A small masked image model, trained from scratch.
Model: 10.9M parameters, arch res2net, widths [160, 272, 480, 848].
Training: soap at rate 0.0019, 5600 steps, batches of 64.
Data: trained on photos of plants, animals and fungi (iNaturalist), 77898 training examples, 4.6 epochs.
Rows from block 2 of a small masked image model, named by matrix and row number. Each number is 128 + 24 x the weight over its row's rms, rounded and kept within 0 to 255. All counts start at 0. Numbers have three digits each.
After each channel's rows are labels from the 100 images, of 14976, where the channel reaches its highest value: "strongest on" is what is common among them; "colour at peak" is the nearest of a few named colours to the mean colour under the peak. Only what is clearly more common there than usual is listed. The data: photos of plants, animals and fungi (iNaturalist).
# c30: last pointwise conv (model.blocks.2.c3.0.weight, 272x272x1x1), inputs 110-164

c30.203:100140181141132116151126147157141083096100136134106114127101144162131147130140096156155169097116126126142109107123134165103142145107109117145151143118101115154144129
strongest on: class Insecta
colour at peak: cyan

c30.236:164139133081152152128153121117131102101152145114126150130117115103155142172124102132116134142078145109162099120102072069095146121102150084127183162138138133101207134
strongest on: class Aves
colour at peak: black

c30.254:179153159062110160128096120135099161108147134093105090114172099142122141142149141110150137100131184141170154157075108105155125149111099140079104154122094149178087082
strongest on: class Aves; order Passeriformes
colour at peak: black

c30.143:163078130101134129151110108124160138146114099114118132160158106140118134139119139146112148148155120115156146156125068133138145131071079117152111096109117090094158138
strongest on: phylum Chordata; class Aves
colour at peak: white

c30.123:109112158096132210099110130162253101170171151126108131114167161135152110160134100139121114116139099117092116107132119146149121154117104160141110124142120177114160123
strongest on: order Lepidoptera
colour at peak: black

c30.232:113098163134126118131164120128150096139175158141173086148125144093126094125130162122126116104110140189186169169103129122156080149127097103128135149131134108108111130
strongest on: phylum Arthropoda; class Insecta
colour at peak: black

c30.156:191149111091145124121124100157137121106125136139159105125120105128144114169160178096158139121139138123141129133085110153111102145129149137126105109102114163159141105
strongest on: class Aves; order Passeriformes
colour at peak: black

c30.184:053126149133128139107055113096175138104091126096179118086071074114144150105145112155141135141118093141154104084109105107120121126119129137112117113146122106081148136
strongest on: order Passeriformes
colour at peak: pink

c30.148:114128113083168149119137123135144137104147172136103130187120144123145111168108115123156098114135160120177112110117124131142160104120135147144152153136139152131126100
strongest on: phylum Arthropoda; class Insecta; order: Lepidoptera
colour at peak: black; green

c30.204:182097093171139093130114089162084164183160134111108160113152131113117107137135142148149119110142144089144145160141083103125125092076122166137120162128151125119093102
strongest on: phylum Arthropoda; class Insecta
colour at peak: black

c30.104:129106090137115098094165122125135195151133102119168127120137114133148141126097147133150136131136167129109135113133142088097064101125124168099114176133149074129153169
strongest on: phylum Arthropoda; class Insecta; order: Lepidoptera
colour at peak: black

c30.214:141167090105105114104109157152106120096151080138146128125135131156129094156135087187107169111113114124126130104123099092137171124115151133168170167132130150143179156
strongest on: phylum Chordata; class Aves; order: Passeriformes
colour at peak: black

c30.71:130114099126096160105134167134102108162156136107149146165174151110112146123119139168122117114123138172146146147167053136113130141122139128142097122139146135124147077
strongest on: phylum Arthropoda; class Insecta
colour at peak: pink

c30.78:115149114100110125104136134174121096103121159128118109113122093080140120113122102110099163139145116107055118117159146137131135138112137106104129098119124084153127175
strongest on: class Insecta; phylum Arthropoda; order: Lepidoptera
colour at peak: brown

c30.51:185179139098138149152071130124132103189169083169132150125084101134116141133139141097128146098119106115149149133056143139132124173149147100159103120114076134142119152
strongest on: class Aves; order Passeriformes
colour at peak: white

c30.260:143115126084115058109152134142123113079152114133130111134154122140198146147076109123151104150138132093156132119118081091143137173152132095136101130137134126129131157
strongest on: class Mammalia
colour at peak: black

c30.92:090133148112132134169168116124120115103117119114119097101163083137126126138126053195143117176107089113070126117136128124110137090126145159130154147086068136144165117
strongest on: class Aves
colour at peak: black

c30.94:136116073087095121149119122100149112092152152153079116088126141090164097149127120114131082105103098080165105111080159134103088139088129092114135158156117104174121135
strongest on: class Aves; order Passeriformes
colour at peak: white

c30.183:118147102128132098085159097121106124155120151109132088149106149098130146194111158098087110143146134152174151117115148148137161145128153105123107144106145155099109108
strongest on: phylum Arthropoda
colour at peak: black

c30.241:147154076123165139129143149139055189074113141119151193142173091171129154102136148123108117143128123160173117138143103120109142148134142091097129135154151074145095144
strongest on: order Passeriformes
colour at peak: black

c30.23:150122147156180129143116127148137135126091169140096118184109073112125122165137113178124136179116122162106091085171134069125101131145124114126123124197140121096143139
strongest on: class Aves
colour at peak: black

c30.26:104152143126119117107115136104167119084150108099077161144159086090128177146149130129157129087133115100111158155148118122115065088120156115089158139097128130095120103
strongest on: phylum Tracheophyta; kingdom Plantae; class Magnoliopsida
colour at peak: green

c30.266:109129100101119133124103150118088112177113098152121094099136135117118130155162167118159145125124156109136118119134140120139157123092105114121131136147125171117146121
strongest on: phylum Arthropoda
colour at peak: pink

c30.248:136127161129121132157160116118138069129096096137168132164112133151117104134100057174121108150098095089102102127156094165122171126126106101133134093073092105128181133
strongest on: phylum Tracheophyta; kingdom Plantae
colour at peak: cyan; white

c30.257:136102109140128133129141101160129125129145120112156125106152130120097108118132121143118148121113132128126137139143129128099146104147129158137091097123136107168115129
strongest on: phylum Arthropoda; class Insecta
colour at peak: pink

c30.244:123112136093130163140119155115109168109116119136124163152139127118152103171146145144117123177128129131152101156138138093094147100144132108159149136095103157117146146
strongest on: class Aves; order Passeriformes
colour at peak: white

c30.147:124165127126118087127138089147115183136149122110140175132157114122080145110140131128122112161151071117123132117096085124140134156165141134095141074121100161125139125
strongest on: class Aves; order Passeriformes
colour at peak: black

c30.103:076150161133144158105103153108126098136139111117120095115112130133153124136120148123086156082113157137164144107131132102112129107127129130123108189135118115094135107
strongest on: order Passeriformes
colour at peak: white

c30.231:108164108147150114115123117138123113136092162112093116134167146140104135144158166130133160119120112126160139097126147132118136113136143125142157136160100121162118110
strongest on: class Aves
colour at peak: black