config.yaml
dataset: "photos of plants, animals and fungi (iNaturalist)"
beta2: 0.99
eps: 1e-08
batch_size: 64
Rows from block 2 of a small masked image model, named by matrix and row number. Each number is 128 + 24 x the weight over its row's rms, rounded and kept within 0 to 255. All counts start at 0. Numbers have three digits each.
After each channel's rows are labels from the 100 images, of 14976, where the channel reaches its highest value: "responds to" is what is common among them. Only what is clearly more common there than usual is listed. The data: photos of plants, animals and fungi (iNaturalist).
# c30: last pointwise conv (model.blocks.2.c3.0.weight, 272x272x1x1), inputs 0-54

c30.139:125132106123164139072153103146151129124099172123139130122135153101127161112149128112132110102142130174141144115170110097111095090096139107146099142115107122115127134
responds to: class Aves; order Passeriformes

c30.75:140106107131171141097141125150138083110105130178095173175142135141151176109139132100163162143131154136116133135157139120136107123107116178116158099109165121092105135
responds to: phylum Tracheophyta; kingdom Plantae

c30.60:119133119105160128134165131146162130110153111077109120114088114103121176178119127098113147098151108149143119160096168107137107130109117146090139127137149113168116124
responds to: class Aves; order Passeriformes

c30.104:129125163143117081121102151142110093106115155157106117082114111140149146144129091123123138128130165121116109125123115122155131098194091135144110175187075118096158148
responds to: phylum Arthropoda; class Insecta; order: Lepidoptera

c30.204:131120111132123136113158122127122122110123109173167099124126091129121140103126131118144149122132149132123096120091152105141058133113124144124079151134098110115112137
responds to: phylum Arthropoda; class Insecta

c30.76:150160141118170113137124090134210112157151126147134148106150174160130140076148127106152113107141170114129119133113141135138126169104148144151133143136159127107156132
responds to: phylum Arthropoda; class Insecta; order: Lepidoptera

c30.47:101158107123120117164095140118095136128137155112147129138101086141148137167107092083125119104125155112140066132078129142138136102113126110123141114150152103129111166
responds to: order Passeriformes

c30.26:141098136100135136131097098131142156129153112194092126093164149135109151127140173143155147143137118134099104113136115173105064126151121104083142118123122123139115164
responds to: phylum Tracheophyta; kingdom Plantae; class Magnoliopsida

c30.105:100079099140085108161165174118152128080138146163141118118127144099132107157130155171146105112134120156137148081120089101177128107167143115107077136151103099145126108
responds to: order Passeriformes

c30.22:112139153129100120144149111157120133107135160163124142103127146137146112119100144121164156115105172138098121131139111094080125146156140117121092162138144124156143114
responds to: phylum Arthropoda; class Insecta; order: Lepidoptera

c30.92:122110089134142152125130128126143141118126133123130143102120119146109096097136152090081094126099112108139108100120155158135162118117130140144101098093095150087146152
responds to: class Aves

c30.203:108132141131142107107140110116133094121101089142131111152108152081163204098170113097163210145117157121069143091122157101091161145137103074146111152101112132093142131
responds to: class Insecta

c30.266:148142132083094156123172124117154150099106152071119154104136113150129116174131126174123136075143128156109133131123126120156149136136125175127186152134121144166159123
responds to: phylum Arthropoda

c30.50:118127122121136127126145116143129109140067113173138090149100095117138156104138131113158163122108127136126153146115075112108098111105131128089099125144163145115118147
responds to: phylum Tracheophyta; kingdom Plantae; class Magnoliopsida

c30.32:130172111119127170138119102157142131146151135104116126131102128140102142140085174114145096110122142128153114131117132178154147146120141118130134117148114116113138158
responds to: phylum Arthropoda; class Insecta

c30.78:103116133155112143117115133150142168157181118132166161150115128176129094109122156148139150124104161142104083172108098122131177149101140138161135112138067129136138154
responds to: class Insecta; phylum Arthropoda; order: Lepidoptera

c30.260:160121120135145170119119134141145153131102096139140200136096134136129110118142146126137114103105146111146101141099104103129107123131123114168106132135133133139194134
responds to: class Mammalia

c30.248:114141134155136119117166143114113149150143091119176124111108123121145147087131125135110135106136119135114162159115132110133158179093136131142112133117107134156126098
responds to: phylum Tracheophyta; kingdom Plantae

c30.207:092115130133128102141144109103128128153183108148156131133153118131151178105135131113153171074168172098154118124145142132120122121095124158137135139111150129136101101
responds to: phylum Arthropoda

c30.100:109123133151107127144104099132127142174106114120133142164148111162115145135164137109163136111119144110139107126121102136128121135110143154133115128127160145110111131
responds to: phylum Arthropoda; class Insecta; order: Lepidoptera

c30.71:093117136110142160139119126135117155154106160103126137104122137141133110149140173100107096104140139129128142133131099134126109127142127156156180093112128114107142140
responds to: phylum Arthropoda; class Insecta

c30.131:122133120103113127151089123106131153100136154095109084117121141147144124125139147085145123139129132143129109114094094102115098115073105136150084148104120122139113114
responds to: order Passeriformes

c30.81:081101164127129157131107139125077122179113123142118143070162110162123118142107158126145158099137126111092096156119099106124148104067116153113119110115142091118125125
responds to: phylum Arthropoda; class Insecta

c30.135:136126113119090087119128138104146146143129121110144124106153120121114119121085135145115110201140121129137122117147115176113123144120139098150122129133126156133098126
responds to: order Passeriformes

c30.102:133132139126132130088135164090122143070160134113138130110109133098134136117150115116134112151165129134138165123145147135130143130108133089124091091117110149127106096
responds to: class Aves

c30.21:101112148135184093129126087135113117087121121138106112108128132116163123121131122121135123128100119175122124119109114130128117164139134137117110122101112111121138145
responds to: class Aves

c30.257:120157126143092107106128182138160211154096142094117116105130099130111070207080142202091102132167110170144149133070129125116143117150139129133167156153157128128120163
responds to: phylum Arthropoda; class Insecta

c30.148:105167132079158129105152104108094098105146117178144086136111149137146191087130149116162157118094188127098121166136133112116155126122114158149126099103139155114121146
responds to: phylum Arthropoda; class Insecta; order: Lepidoptera

c30.70:123085129140137125135207119133084125112104117108141152162087115148170161108150126104148113099122121085145095135144125070143165140143174157143156126118110110161132108
responds to: phylum Arthropoda; class Insecta

c30.17:152102136135111117140134120118122121147141122157111147126131125140142148112115154115144131117088126112114110137146137126155143132145148152139122103157181107118116137
responds to: phylum Arthropoda; class Insecta

c30.146:121131117114149126137135117111136119135135134147129120128156105126133134149138161134161143159123144127142126103142099140097119114103124136139143127151115108156128112
responds to: class Aves; order Passeriformes

c30.118:120108125116139122163143112146104108145097098161132130127117126129177185103136127141181160155124141158101076137132121123117154141108146152144125134122062108100115131
responds to: class Insecta; phylum Arthropoda

c30.123:124151169122098125134088127095124125151114160128123124154114118150109121127132144136148130162161173140101123124115129126139139133168125130140110180148117116127118107
responds to: order Lepidoptera

c30.232:125135152143135124148075136183136140086147083119161186114095123148119094127125108084123146109109087124140094138106101111128099128089127156119135109151114090132154184
responds to: phylum Arthropoda; class Insecta

c30.67:133086091170115110133135153093132167106153097134108150138106152115102074095129165108112097173152098126109141170117158158121126101098145140118106087144127126113121095
responds to: class Aves

c30.145:147109125136118129132092139140099106108124150118147162128134112158115128141131125134172123148088138130106149141120099125128162135147141157129095155151158123140121106
responds to: phylum Arthropoda; class Insecta; order: Lepidoptera

c30.42:162137157144139107155111097117125133124126155121123140078109113133135128119111104068134120113126163143125152092131149152122162172114136135130151136096115132134154118
responds to: class Aves; order Passeriformes

c30.175:137156125127135121135140115102078149137092134106123158131135146133136170122138128165122138140114119113138128130127089130133129172156136143114108132114074124131112133
responds to: order Passeriformes

c30.23:132126150115184112121134123147142155107144147127115121126115069121164142116161077107144138134135129147148117102117135056132135150107139101113134138097149106118100139
responds to: class Aves

c30.214:150119124098120104106120086100142156144129140137111150149126104152106115147138110182116109183146146111121135160158121146093132107100120107106139127102132117125130129
responds to: phylum Chordata; class Aves; order: Passeriformes

c30.0:155140096117141119124134148132096114109119139111132133104103154168124125141084108108123142184117096102106126112117105130149130121157135134153150136119101110098117100
responds to: order Passeriformes

c30.267:133146166143079111108111106133132147122121138126150099105108136099133112124137129105119107155133114129099128116104110131101110130157138134157108151126139093164134139
responds to: class Aves; order Passeriformes

c30.143:103134122117128129120113162095131154177145106122124108120151165133113132137156141145119150133137135123125143126093115137071095138110128113147089109090079150111166098
responds to: phylum Chordata; class Aves

c30.183:130154145164148091154115135140182142015134138131139185126110148132132106134146124091170102145119144120146134089129119142124140144110124132108140140162101122139178130
responds to: phylum Arthropoda

c30.3:148110147102159135137112157080123142156119122141101106101088124144131148109134107141129147146140128124125139158090164081138115114153153074139152145130111140107122122
responds to: class Aves; order Passeriformes