python train.py --model="masked image model" --dataset="photos of plants, animals and fungi (iNaturalist)" --train_examples=77898 --image_size=40 --crop_scale_min=1 --horizontal_flip=true --rotation_deg=10 --color_jitter=0.1 --method="simmim" --mask_ratio=0.75 --loss="l1" --arch="res2net" --norm="batchnorm" --activation="elu" --depths=[2, 3, 4, 2] --kernel_size=3 --stem="deep" --widths=[160, 272, 480, 848] --init="lecun_normal" --optimizer="soap" --beta2=0.99 --lr=0.0019 --beta1=0.9 --shampoo_beta=0.99 --eps=1e-08 --precondition_frequency=20 --max_precond_dim=1024 --merge_dims=false --one_sided=false --adamw_lr_other_params=0.0011 --steps=5600 --batch_size=64 --epochs=4.6 --lr_schedule="wsd" --decay_fraction=0.3 --final_lr_fraction=0 --warmup_steps=280 --weight_decay=0.4 --adamw_weight_decay_other_params=0.05
Rows from block 2 of a small masked image model, named by matrix and row number. Each number is 50 + 12 x the weight over its row's rms, rounded and kept within 0 to 99. All counts start at 0.
Before each channel's rows are labels from the 100 images, of 14976, where the channel reaches its highest value: "top examples" is what is common among them. Only what is clearly more common there than usual is listed. The data: photos of plants, animals and fungi (iNaturalist). In brackets: how many of the 100.
# c30: last pointwise conv (model.blocks.2.c3.0.weight, 272x272x1x1), inputs 0-54

top examples: class Aves (89); order Passeriformes (62)
c30.66:46 55 51 60 40 57 55 28 37 47 31 37 57 55 55 60 48 52 56 50 48 50 58 54 61 49 48 52 40 55 42 42 54 45 38 43 69 48 64 45 35 61 42 45 39 38 47 56 56 56 47 49 34 56 41

top examples: phylum Arthropoda (70); class Insecta (67)
c30.177:39 31 28 55 59 62 25 32 31 47 46 34 50 67 56 78 49 37 52 58 51 66 58 54 27 47 40 32 92 68 36 50 70 32 47 40 63 28 43 52 53 52 59 37 50 93 62 60 59 64 80 59 44 45 67

top examples: class Aves (90); order Passeriformes (63)
c30.205:63 52 60 59 35 73 50 34 61 45 33 47 56 65 47 34 58 57 41 50 47 60 47 54 33 44 50 43 54 51 41 38 41 49 59 41 38 48 57 73 51 46 48 37 39 61 41 48 33 51 37 39 37 53 45

top examples: order Passeriformes (51)
c30.159:51 64 51 55 52 40 48 40 49 52 44 59 21 52 29 52 47 45 28 38 43 46 52 50 44 48 59 54 70 66 54 50 69 60 42 35 63 50 52 63 45 44 60 55 30 38 47 70 62 54 51 45 59 40 55

top examples: class Aves (96); order Passeriformes (63)
c30.34:61 30 44 57 33 53 47 29 45 52 44 42 52 39 47 55 47 59 61 54 39 39 56 63 47 69 41 62 50 50 39 52 50 43 65 29 33 29 46 61 42 42 44 48 52 52 41 35 41 49 39 49 39 46 61

top examples: order Passeriformes (51)
c30.72:50 62 60 43 63 50 48 74 53 74 59 41 71 40 62 48 39 52 48 47 47 50 58 75 46 64 38 41 60 51 50 55 65 44 69 37 62 43 55 45 37 61 75 49 55 48 40 37 57 59 40 42 48 47 50

top examples: order Passeriformes (51)
c30.16:51 49 44 49 67 51 53 44 43 34 50 37 44 34 44 64 47 57 33 87 55 41 62 48 49 54 57 75 58 42 51 63 48 60 32 64 44 90 60 62 47 51 40 29 62 55 45 71 40 36 51 53 63 33 28

top examples: class Aves (91); order Passeriformes (52)
c30.31:33 55 30 53 47 65 60 53 56 44 57 45 66 56 65 44 56 73 36 33 52 41 55 71 47 57 52 47 23 56 53 46 52 38 22 29 43 59 50 60 41 53 43 35 59 46 50 66 38 31 65 36 64 54 58

top examples: phylum Arthropoda (65); class Insecta (64)
c30.130:45 28 51 50 52 48 59 43 51 57 42 66 58 33 54 39 50 52 61 37 58 60 48 54 57 56 80 49 74 38 59 39 42 63 57 53 40 59 53 51 40 62 48 73 49 65 47 43 59 65 55 53 47 50 55

top examples: class Aves (83)
c30.127:64 39 60 38 44 37 55 36 59 30 48 43 89 55 21 58 35 43 44 20 61 67 67 52 57 59 38 66 27 63 41 64 55 67 67 55 60 33 69 53 76 40 40 66 55 49 53 55 60 54 40 37 54 39 60

top examples: order Passeriformes (55)
c30.33:63 40 43 70 46 40 44 51 35 74 66 51 57 44 35 50 59 59 46 73 34 36 36 49 41 40 54 38 47 56 34 52 56 62 49 68 27 59 31 76 44 53 55 40 46 51 42 35 29 42 40 49 54 51 44

top examples: class Aves (83); order Passeriformes (54)
c30.206:46 42 37 59 38 31 44 41 47 38 33 48 51 54 36 63 49 31 38 45 23 51 41 47 44 48 45 43 54 38 52 45 35 41 27 49 20 44 44 41 36 26 47 24 60 50 45 54 50 42 46 62 51 30 52

top examples: phylum Arthropoda (61); class Insecta (59)
c30.39:52 48 49 53 59 62 28 54 41 48 42 39 74 43 42 61 39 74 54 63 79 71 50 40 27 72 52 41 55 53 77 61 60 49 27 41 52 54 40 39 62 73 57 44 53 89 47 56 46 57 52 49 56 53 47

top examples: order Passeriformes (50)
c30.242:62 32 42 39 52 48 61 76 53 66 49 57 49 60 36 49 51 63 52 63 56 39 62 56 47 64 48 61 52 59 37 57 51 74 53 45 62 45 59 51 54 60 67 40 47 41 47 63 46 59 52 54 46 50 58

top examples: class Aves (92); order Passeriformes (53)
c30.211:35 34 50 51 55 53 37 46 62 30 73 51 32 30 38 71 46 46 46 76 43 38 43 48 48 51 55 65 70 60 38 53 49 60 39 42 60 73 52 30 62 25 64 27 50 29 52 57 49 46 68 41 54 41 39

top examples: order Passeriformes (50)
c30.126:57 59 45 32 44 46 37 52 61 36 53 45 22 43 67 57 43 56 42 37 34 37 39 48 35 37 52 51 49 39 54 48 55 52 33 45 44 38 65 22 56 41 64 82 55 42 48 55 58 45 51 52 54 68 50

top examples: class Aves (92); phylum Chordata (92); order: Passeriformes (51)
c30.85:40 58 47 60 34 53 45 51 40 55 50 35 45 40 49 45 47 51 24 46 37 55 59 60 46 47 46 37 55 41 35 50 46 56 43 60 39 46 56 56 42 59 38 53 42 55 50 43 43 54 39 45 45 62 45

top examples: class Aves (86); order Passeriformes (60)
c30.69:58 70 63 61 38 51 54 57 63 61 50 61 54 50 56 50 43 47 51 62 54 41 43 34 53 54 61 60 56 46 54 61 65 45 53 54 48 66 51 54 63 68 66 60 57 46 56 41 56 47 14 48 59 40 40

top examples: class Aves (90)
c30.63:39 33 59 56 54 42 53 44 45 61 34 49 64 50 43 56 64 40 42 36 46 53 54 55 58 47 36 51 54 52 49 42 46 52 39 53 29 34 49 70 48 42 36 46 59 43 63 44 48 50 85 42 57 49 48

top examples: order Passeriformes (53)
c30.213:34 44 53 46 44 66 55 82 44 67 49 43 33 53 63 60 46 41 59 62 25 38 44 64 55 55 44 71 60 58 51 58 34 45 74 52 58 61 66 38 57 39 36 61 37 11 50 49 59 50 23 58 48 45 64

top examples: phylum Arthropoda (68); class Insecta (63)
c30.53:54 56 55 47 48 56 50 65 52 52 52 29 42 33 41 76 40 52 49 37 41 43 56 76 55 38 40 45 76 71 41 42 71 36 55 30 67 50 38 53 49 70 68 48 35 47 43 50 47 73 66 37 49 48 29

top examples: order Passeriformes (60)
c30.74:56 49 41 50 34 49 54 40 37 69 35 45 56 33 45 52 38 71 71 58 53 59 41 60 52 46 67 54 62 50 53 56 44 78 39 55 54 70 41 36 53 44 38 42 65 59 49 54 45 48 47 48 54 37 55

top examples: order Passeriformes (59)
c30.234:53 46 50 49 46 32 48 70 53 45 47 42 41 45 29 49 63 38 64 46 42 62 66 58 42 48 56 32 59 49 61 75 53 66 41 47 40 51 24 40 59 51 61 37 51 40 48 33 53 51 63 56 56 50 20

top examples: class Aves (85); order Passeriformes (57)
c30.116:54 60 56 50 58 62 44 62 55 40 43 43 53 36 67 53 49 60 40 47 66 52 51 42 47 33 80 58 46 42 47 44 54 43 34 57 67 41 48 61 56 60 33 52 31 41 53 39 53 52 32 63 38 61 58

top examples: class Aves (84); order Passeriformes (63)
c30.25:51 38 30 60 49 40 48 31 45 38 72 49 49 55 21 52 59 54 44 29 56 56 56 63 49 41 43 36 56 52 49 57 41 60 50 64 52 38 54 43 42 34 48 67 55 42 58 49 30 57 47 48 52 62 49

top examples: order Passeriformes (53)
c30.241:32 43 59 51 50 75 48 40 34 30 69 56 35 59 46 58 52 51 48 43 43 46 38 59 50 45 53 56 74 50 47 41 43 50 44 55 48 29 36 49 49 41 47 34 51 32 59 61 55 37 37 37 35 47 36

top examples: class Aves (84)
c30.268:36 61 65 30 60 29 43 51 47 39 54 45 51 45 54 43 40 49 50 47 54 53 46 52 48 52 40 39 52 57 66 37 72 33 38 45 56 62 54 33 32 54 55 45 50 55 43 60 51 23 60 39 64 46 37

top examples: class Aves (88); order Passeriformes (56)
c30.178:51 44 44 38 38 52 49 42 65 41 57 41 44 50 50 37 42 37 34 40 54 43 60 44 50 39 47 40 36 47 54 42 39 56 51 39 28 45 55 37 62 42 66 47 39 51 27 57 50 57 59 52 44 50 48

top examples: order Passeriformes (55)
c30.133:63 32 47 64 46 61 51 51 47 47 26 54 63 57 41 45 61 64 56 46 56 46 50 63 67 38 49 43 45 32 40 65 47 54 63 50 39 43 49 55 62 40 71 61 47 58 48 51 43 55 31 40 49 48 46