Rows from block 4 of a small masked image model, named by matrix and row number. Each number is 500 + 40 x the weight over its row's rms, rounded and kept within 0 to 999. All counts start at 0. Numbers have three digits each.
After each channel's rows are labels from the 100 images, of 14976, where the channel reaches its highest value: "responds to" is what is common among them. Only what is clearly more common there than usual is listed. The data: photos of plants, animals and fungi (iNaturalist).
# c30: last pointwise conv (model.blocks.4.c3.0.weight, 272x272x1x1), inputs 91-181

c30.217:569527504472552521467458509455471488511555555499456463508531438565584481473510523531447428504545492477417427542516474493558536497482510452537446497490420435503567556469562526514540546507440515549477539488515555513466551519520504572470471472425553548542472500473499550532539
responds to: order Passeriformes

c30.144:482466508486487514536516481474496492542565463502499499420498497501495568509512509519471543521489555486468534510516499492536519492553522501444577500526584469557447462457515476467503444550515516517520477498475487515500508536576512529508523572442529442517460491451529470526468
responds to: order Passeriformes

c30.183:498461507476493497512520495514559517506535506527443555524524553533513471473474548468549535524500470510530506533430484554564454556489554476433512473489509521479488461453497531540494477446485530508499472514504504510529520516516477486546529475482526470545531488443481509479478
responds to: phylum Arthropoda; class Insecta

c30.143:489520548522534459473533516520482510451422492423423487482482507527469481459510455512468478445457467479453430597456467489504535492475475493484476473493413510483479536481450509463492500461505461488503531483408505453517552513540474496524485474528461505501514469505551495536538
responds to: phylum Tracheophyta; kingdom Plantae

c30.0:491500517515466477521538507515496517494452484485519540544494564478450429492554478447511527536560478462490500415481505517464483467528508499507487509513511494407471512487494546497533539517442508525491456433561520453501540513523478486510463495487546431476437531442476560458473
responds to: class Aves; order Passeriformes

c30.175:510526516498521512491427521500485504478449556512535433505453513546532504458595499479505504497485501439507585464553553490522517504548515529444511531397483513518511509461389528456496535515493508518452627450565474486574557528448484538551547521480519495520524534564494500460524
responds to: class Aves; order Passeriformes

c30.127:456455557545463528492510513523518418529500484478549463541389504424490504563457489476548478501503492570494517536504477502488493482427444502497514434575509495394478488554533427468570508486510515535470478492524503495481518517541523531516497468559550461413455486466547535488491
responds to: class Aves; order Passeriformes

c30.117:531532421519438478464554534545432511507453536545536448442495425593501486525547497524518605563545518479555447481474494489515516567474462552530454542477504459489477475446484428492579493493463544466473540568454474508510505483555563466499487511474462490500491481484440496527526
responds to: order Passeriformes

c30.1:486486403474553464530505534490461539462450488545454492471479511534501514508554490500573506579445528449492501473562511452430538548515498514413550449546556513512453448490516472460475464464524489436472533477527459490444442477502553466441470501508479546572496444479530540422433
responds to: class Aves; order Passeriformes

c30.19:491500502468486533584479483534550484502487486567480459495537490505490477474495542526480566518575483503451493529468498539448427487563517549456588447468428444482484528504484497487544469507453542533504484518478497485518535499508468534441555537416530498496487519471519482465461
responds to: class Mammalia; order Carnivora

c30.191:474527482479557498571399487554525468485454500528441487521500535491474474470494498407573512502450495504516582550534506442518429567584509502466474472488485548491462432521501476455560538523485451504521541484531483478467541556472540486487488512461486504488481510494491458542522
responds to: order Passeriformes

c30.184:634468479424470504515551472500492511460493446493500472518468516567489544462491539527521502437534492513574465517537502503451499446509432512472502535533492465569554506524441475484505447531446456508552514495554461498519496568511448555464487586471579609482444548507547567461517
responds to: class Aves; order Passeriformes

c30.45:492458540483472552538452535445456491533503460486512480500527544453520500496497492598518486522443520405448534536436419509481476544536480498436554537460482556545490469483541421516593486547478468461551540545515436517467505488470497513500548484466523499463511492529555462530461
responds to: class Mammalia

c30.204:589476539559518533464468506518567513503573504445506523558456516535463470524473462506456469535556540567515569487479497517549539562500504536484510525531523535505523559548512517521503513556461512460548524487535442532515493501477501570460481463450453512521498501541520515457484
responds to: phylum Arthropoda; class Insecta

c30.96:515430469474489475418477517488499501505500431433548480578491538486551569511449499474463383566523456470449476497462453477456496502433604496461531542509468486484492524441506470450574504501490514411485470454515504486469543456483488490554471549539460428447510472411476558527527
responds to: class Insecta; phylum Arthropoda

c30.262:486506526479511429521494466512511561473469499508522580553533516552348461537503565455529452480489482476448520461564538489505516561537512476504529515501458476507532511507462503455505399484466496517572554465472448516511507636476515518526475518556534579476503521479485542438469
responds to: order Passeriformes

c30.8:551560568565520485455535468406514511504479537523488426522541440552475511494446507497532555544477535544488493486528497532546477525408542573516473519460474527524459423493488489495467509599430519491486431495529505530451405485439525454483506521543446481527479492511477514535491
responds to: class Aves; order Passeriformes

c30.266:476549517503504496511488476581432425468450543567485484508510460533479510474498461534557457467487487495501499487490493538482483441526509529439498512442478543478482484489493512512483443465470485514535485506550545504563474535517540604420525548460551521532543503446582498529466
responds to: order Passeriformes

c30.246:549460615539534507459443372519477484560522487454442538555455465511500528478547541500497523544563562522554491566455480527508534546451454499455530487462486536459492536468490475494503552524509495474453542485439527422539492497485490459582458426471463489517515503454502447494468
responds to: phylum Arthropoda; class Insecta

c30.131:548528513528502507505463423503513438484493532519555532506500532455484507493587525490504492518507506513463520532577552506493429446504504471548426519561504444462460586509494443528491524547480527470478514500466455534515503503514501507557442504489562476506474493513542466457515
responds to: phylum Tracheophyta; kingdom Plantae

c30.254:462473495492512500479578487513506587431468503472547535499470525538461411456495518463542512507518483467535517387506462473496432559508568478558483556492529589498446540553568499472523401507493548520489424541527541540472466509513522503527476516473533498538501485494464467550509
responds to: class Mammalia

c30.49:479452564584595477488483498435531491590483547546557477504507585497474419520481480466481483468513500582473579565536472474444472470467497447555522477550454494509582509467568495513495439489563503486463517481528558470517490524456468478488469497568544520486457473487574491533436
responds to: class Aves; order Passeriformes

c30.176:493479498485508487464523534403547468455417530475510428443524431536562575470543552514453472415547479512477502515492529446500497452510454495479584550501441456482507508490494552517498521456533488495471460507513483504482505481433471543543449533524493509477525570464594554498469
responds to: order Passeriformes

c30.17:544481543436501527451519484581481540506429490511562488479563515461534645541478534451493445476480491571505505427501435444462428524517666555514479530568482483497486474541522483486546530463502505461507459495525506458514562466496504495544496543544432508542457465492478481546545
responds to: phylum Arthropoda; class Insecta

c30.12:538553499533508521534453495491433548487512488473522591531466478499508480556524462489488463549500446489484535516487561548469531557466504451514460497493493509508545440502433535531540513554449524522522494612557516514487546427458475452444485525503493518498461470505487516489503
responds to: phylum Arthropoda

c30.97:492465522431583585514495459465485570477468458487548513565538517398572520542492567576506501484512579500514495499483460527545497486537547455539488515496444475487558498493485480485415547483487501500486503546493480469497503518465439477511521508486489538462494536508453557543515
responds to: phylum Arthropoda; class Insecta

c30.62:435462529448497481482534522485524562497476478491491449477518446507449474475506502424467463568545439518478587505458459420540510502435545512471489464458517457466519557425492481518424535535476496512545432504480491524487542469522483504508524549487530489510481506462455437460466
responds to: order Passeriformes

c30.219:424463571475465548435451476525516497507407493505481491447491522516519439484566422501492529508526562463530532542500565484555467474501489516588454534567539452418509486498528532498594506484526514443526433476525491456488525412530478496468451432538525518463443483486512607514565
responds to: class Aves; order Passeriformes

c30.82:526473582543464523512451518488494592481494478522476516558451542436473484475474473520496489527592519502527474569498435500517527528479536497443494552552453502474403521473574502498415556485534476425496478544443556542518500465548507516516579487500487491513489503462469529468570
responds to: class Mammalia

c30.146:505437494478500536490519471425430513440476477479519495502520479535547496486497491473506450517500516425480557467450515492526505528519520545470437430491520372435507517472471466497464502488484572476594496459526499522530496494494462533501481478608519478545406486430461557449442
responds to: order Passeriformes

c30.228:494507483525564480465494511494529507514563513514456491549511552514534490479472484443481445525534518490508546553497503426477500479541491485499553480495464502480511494458492504507412520477536503490456543469470483495474430515493437490498508530526585470607517501495553557478476
responds to: class Aves; order Passeriformes

c30.39:570546486505495387505535530472477453460535483478494464455498431517450547525562461537472484515428556493552520503484568540522489550458485456489483466490506513499459500540457435492506486575571460493525462468552508505481571514462454449541509447429489453613445486494526510556455
responds to: class Aves

c30.177:444502531472467459497448538519475451512514486408492488502448498569568436403516484542456485505489499452470553473526524526522529474463493533487515521535532477462516516436487512505441518531544521496515535433528545597493532496510560485485491515458569490442528505488512481502477
responds to: order Passeriformes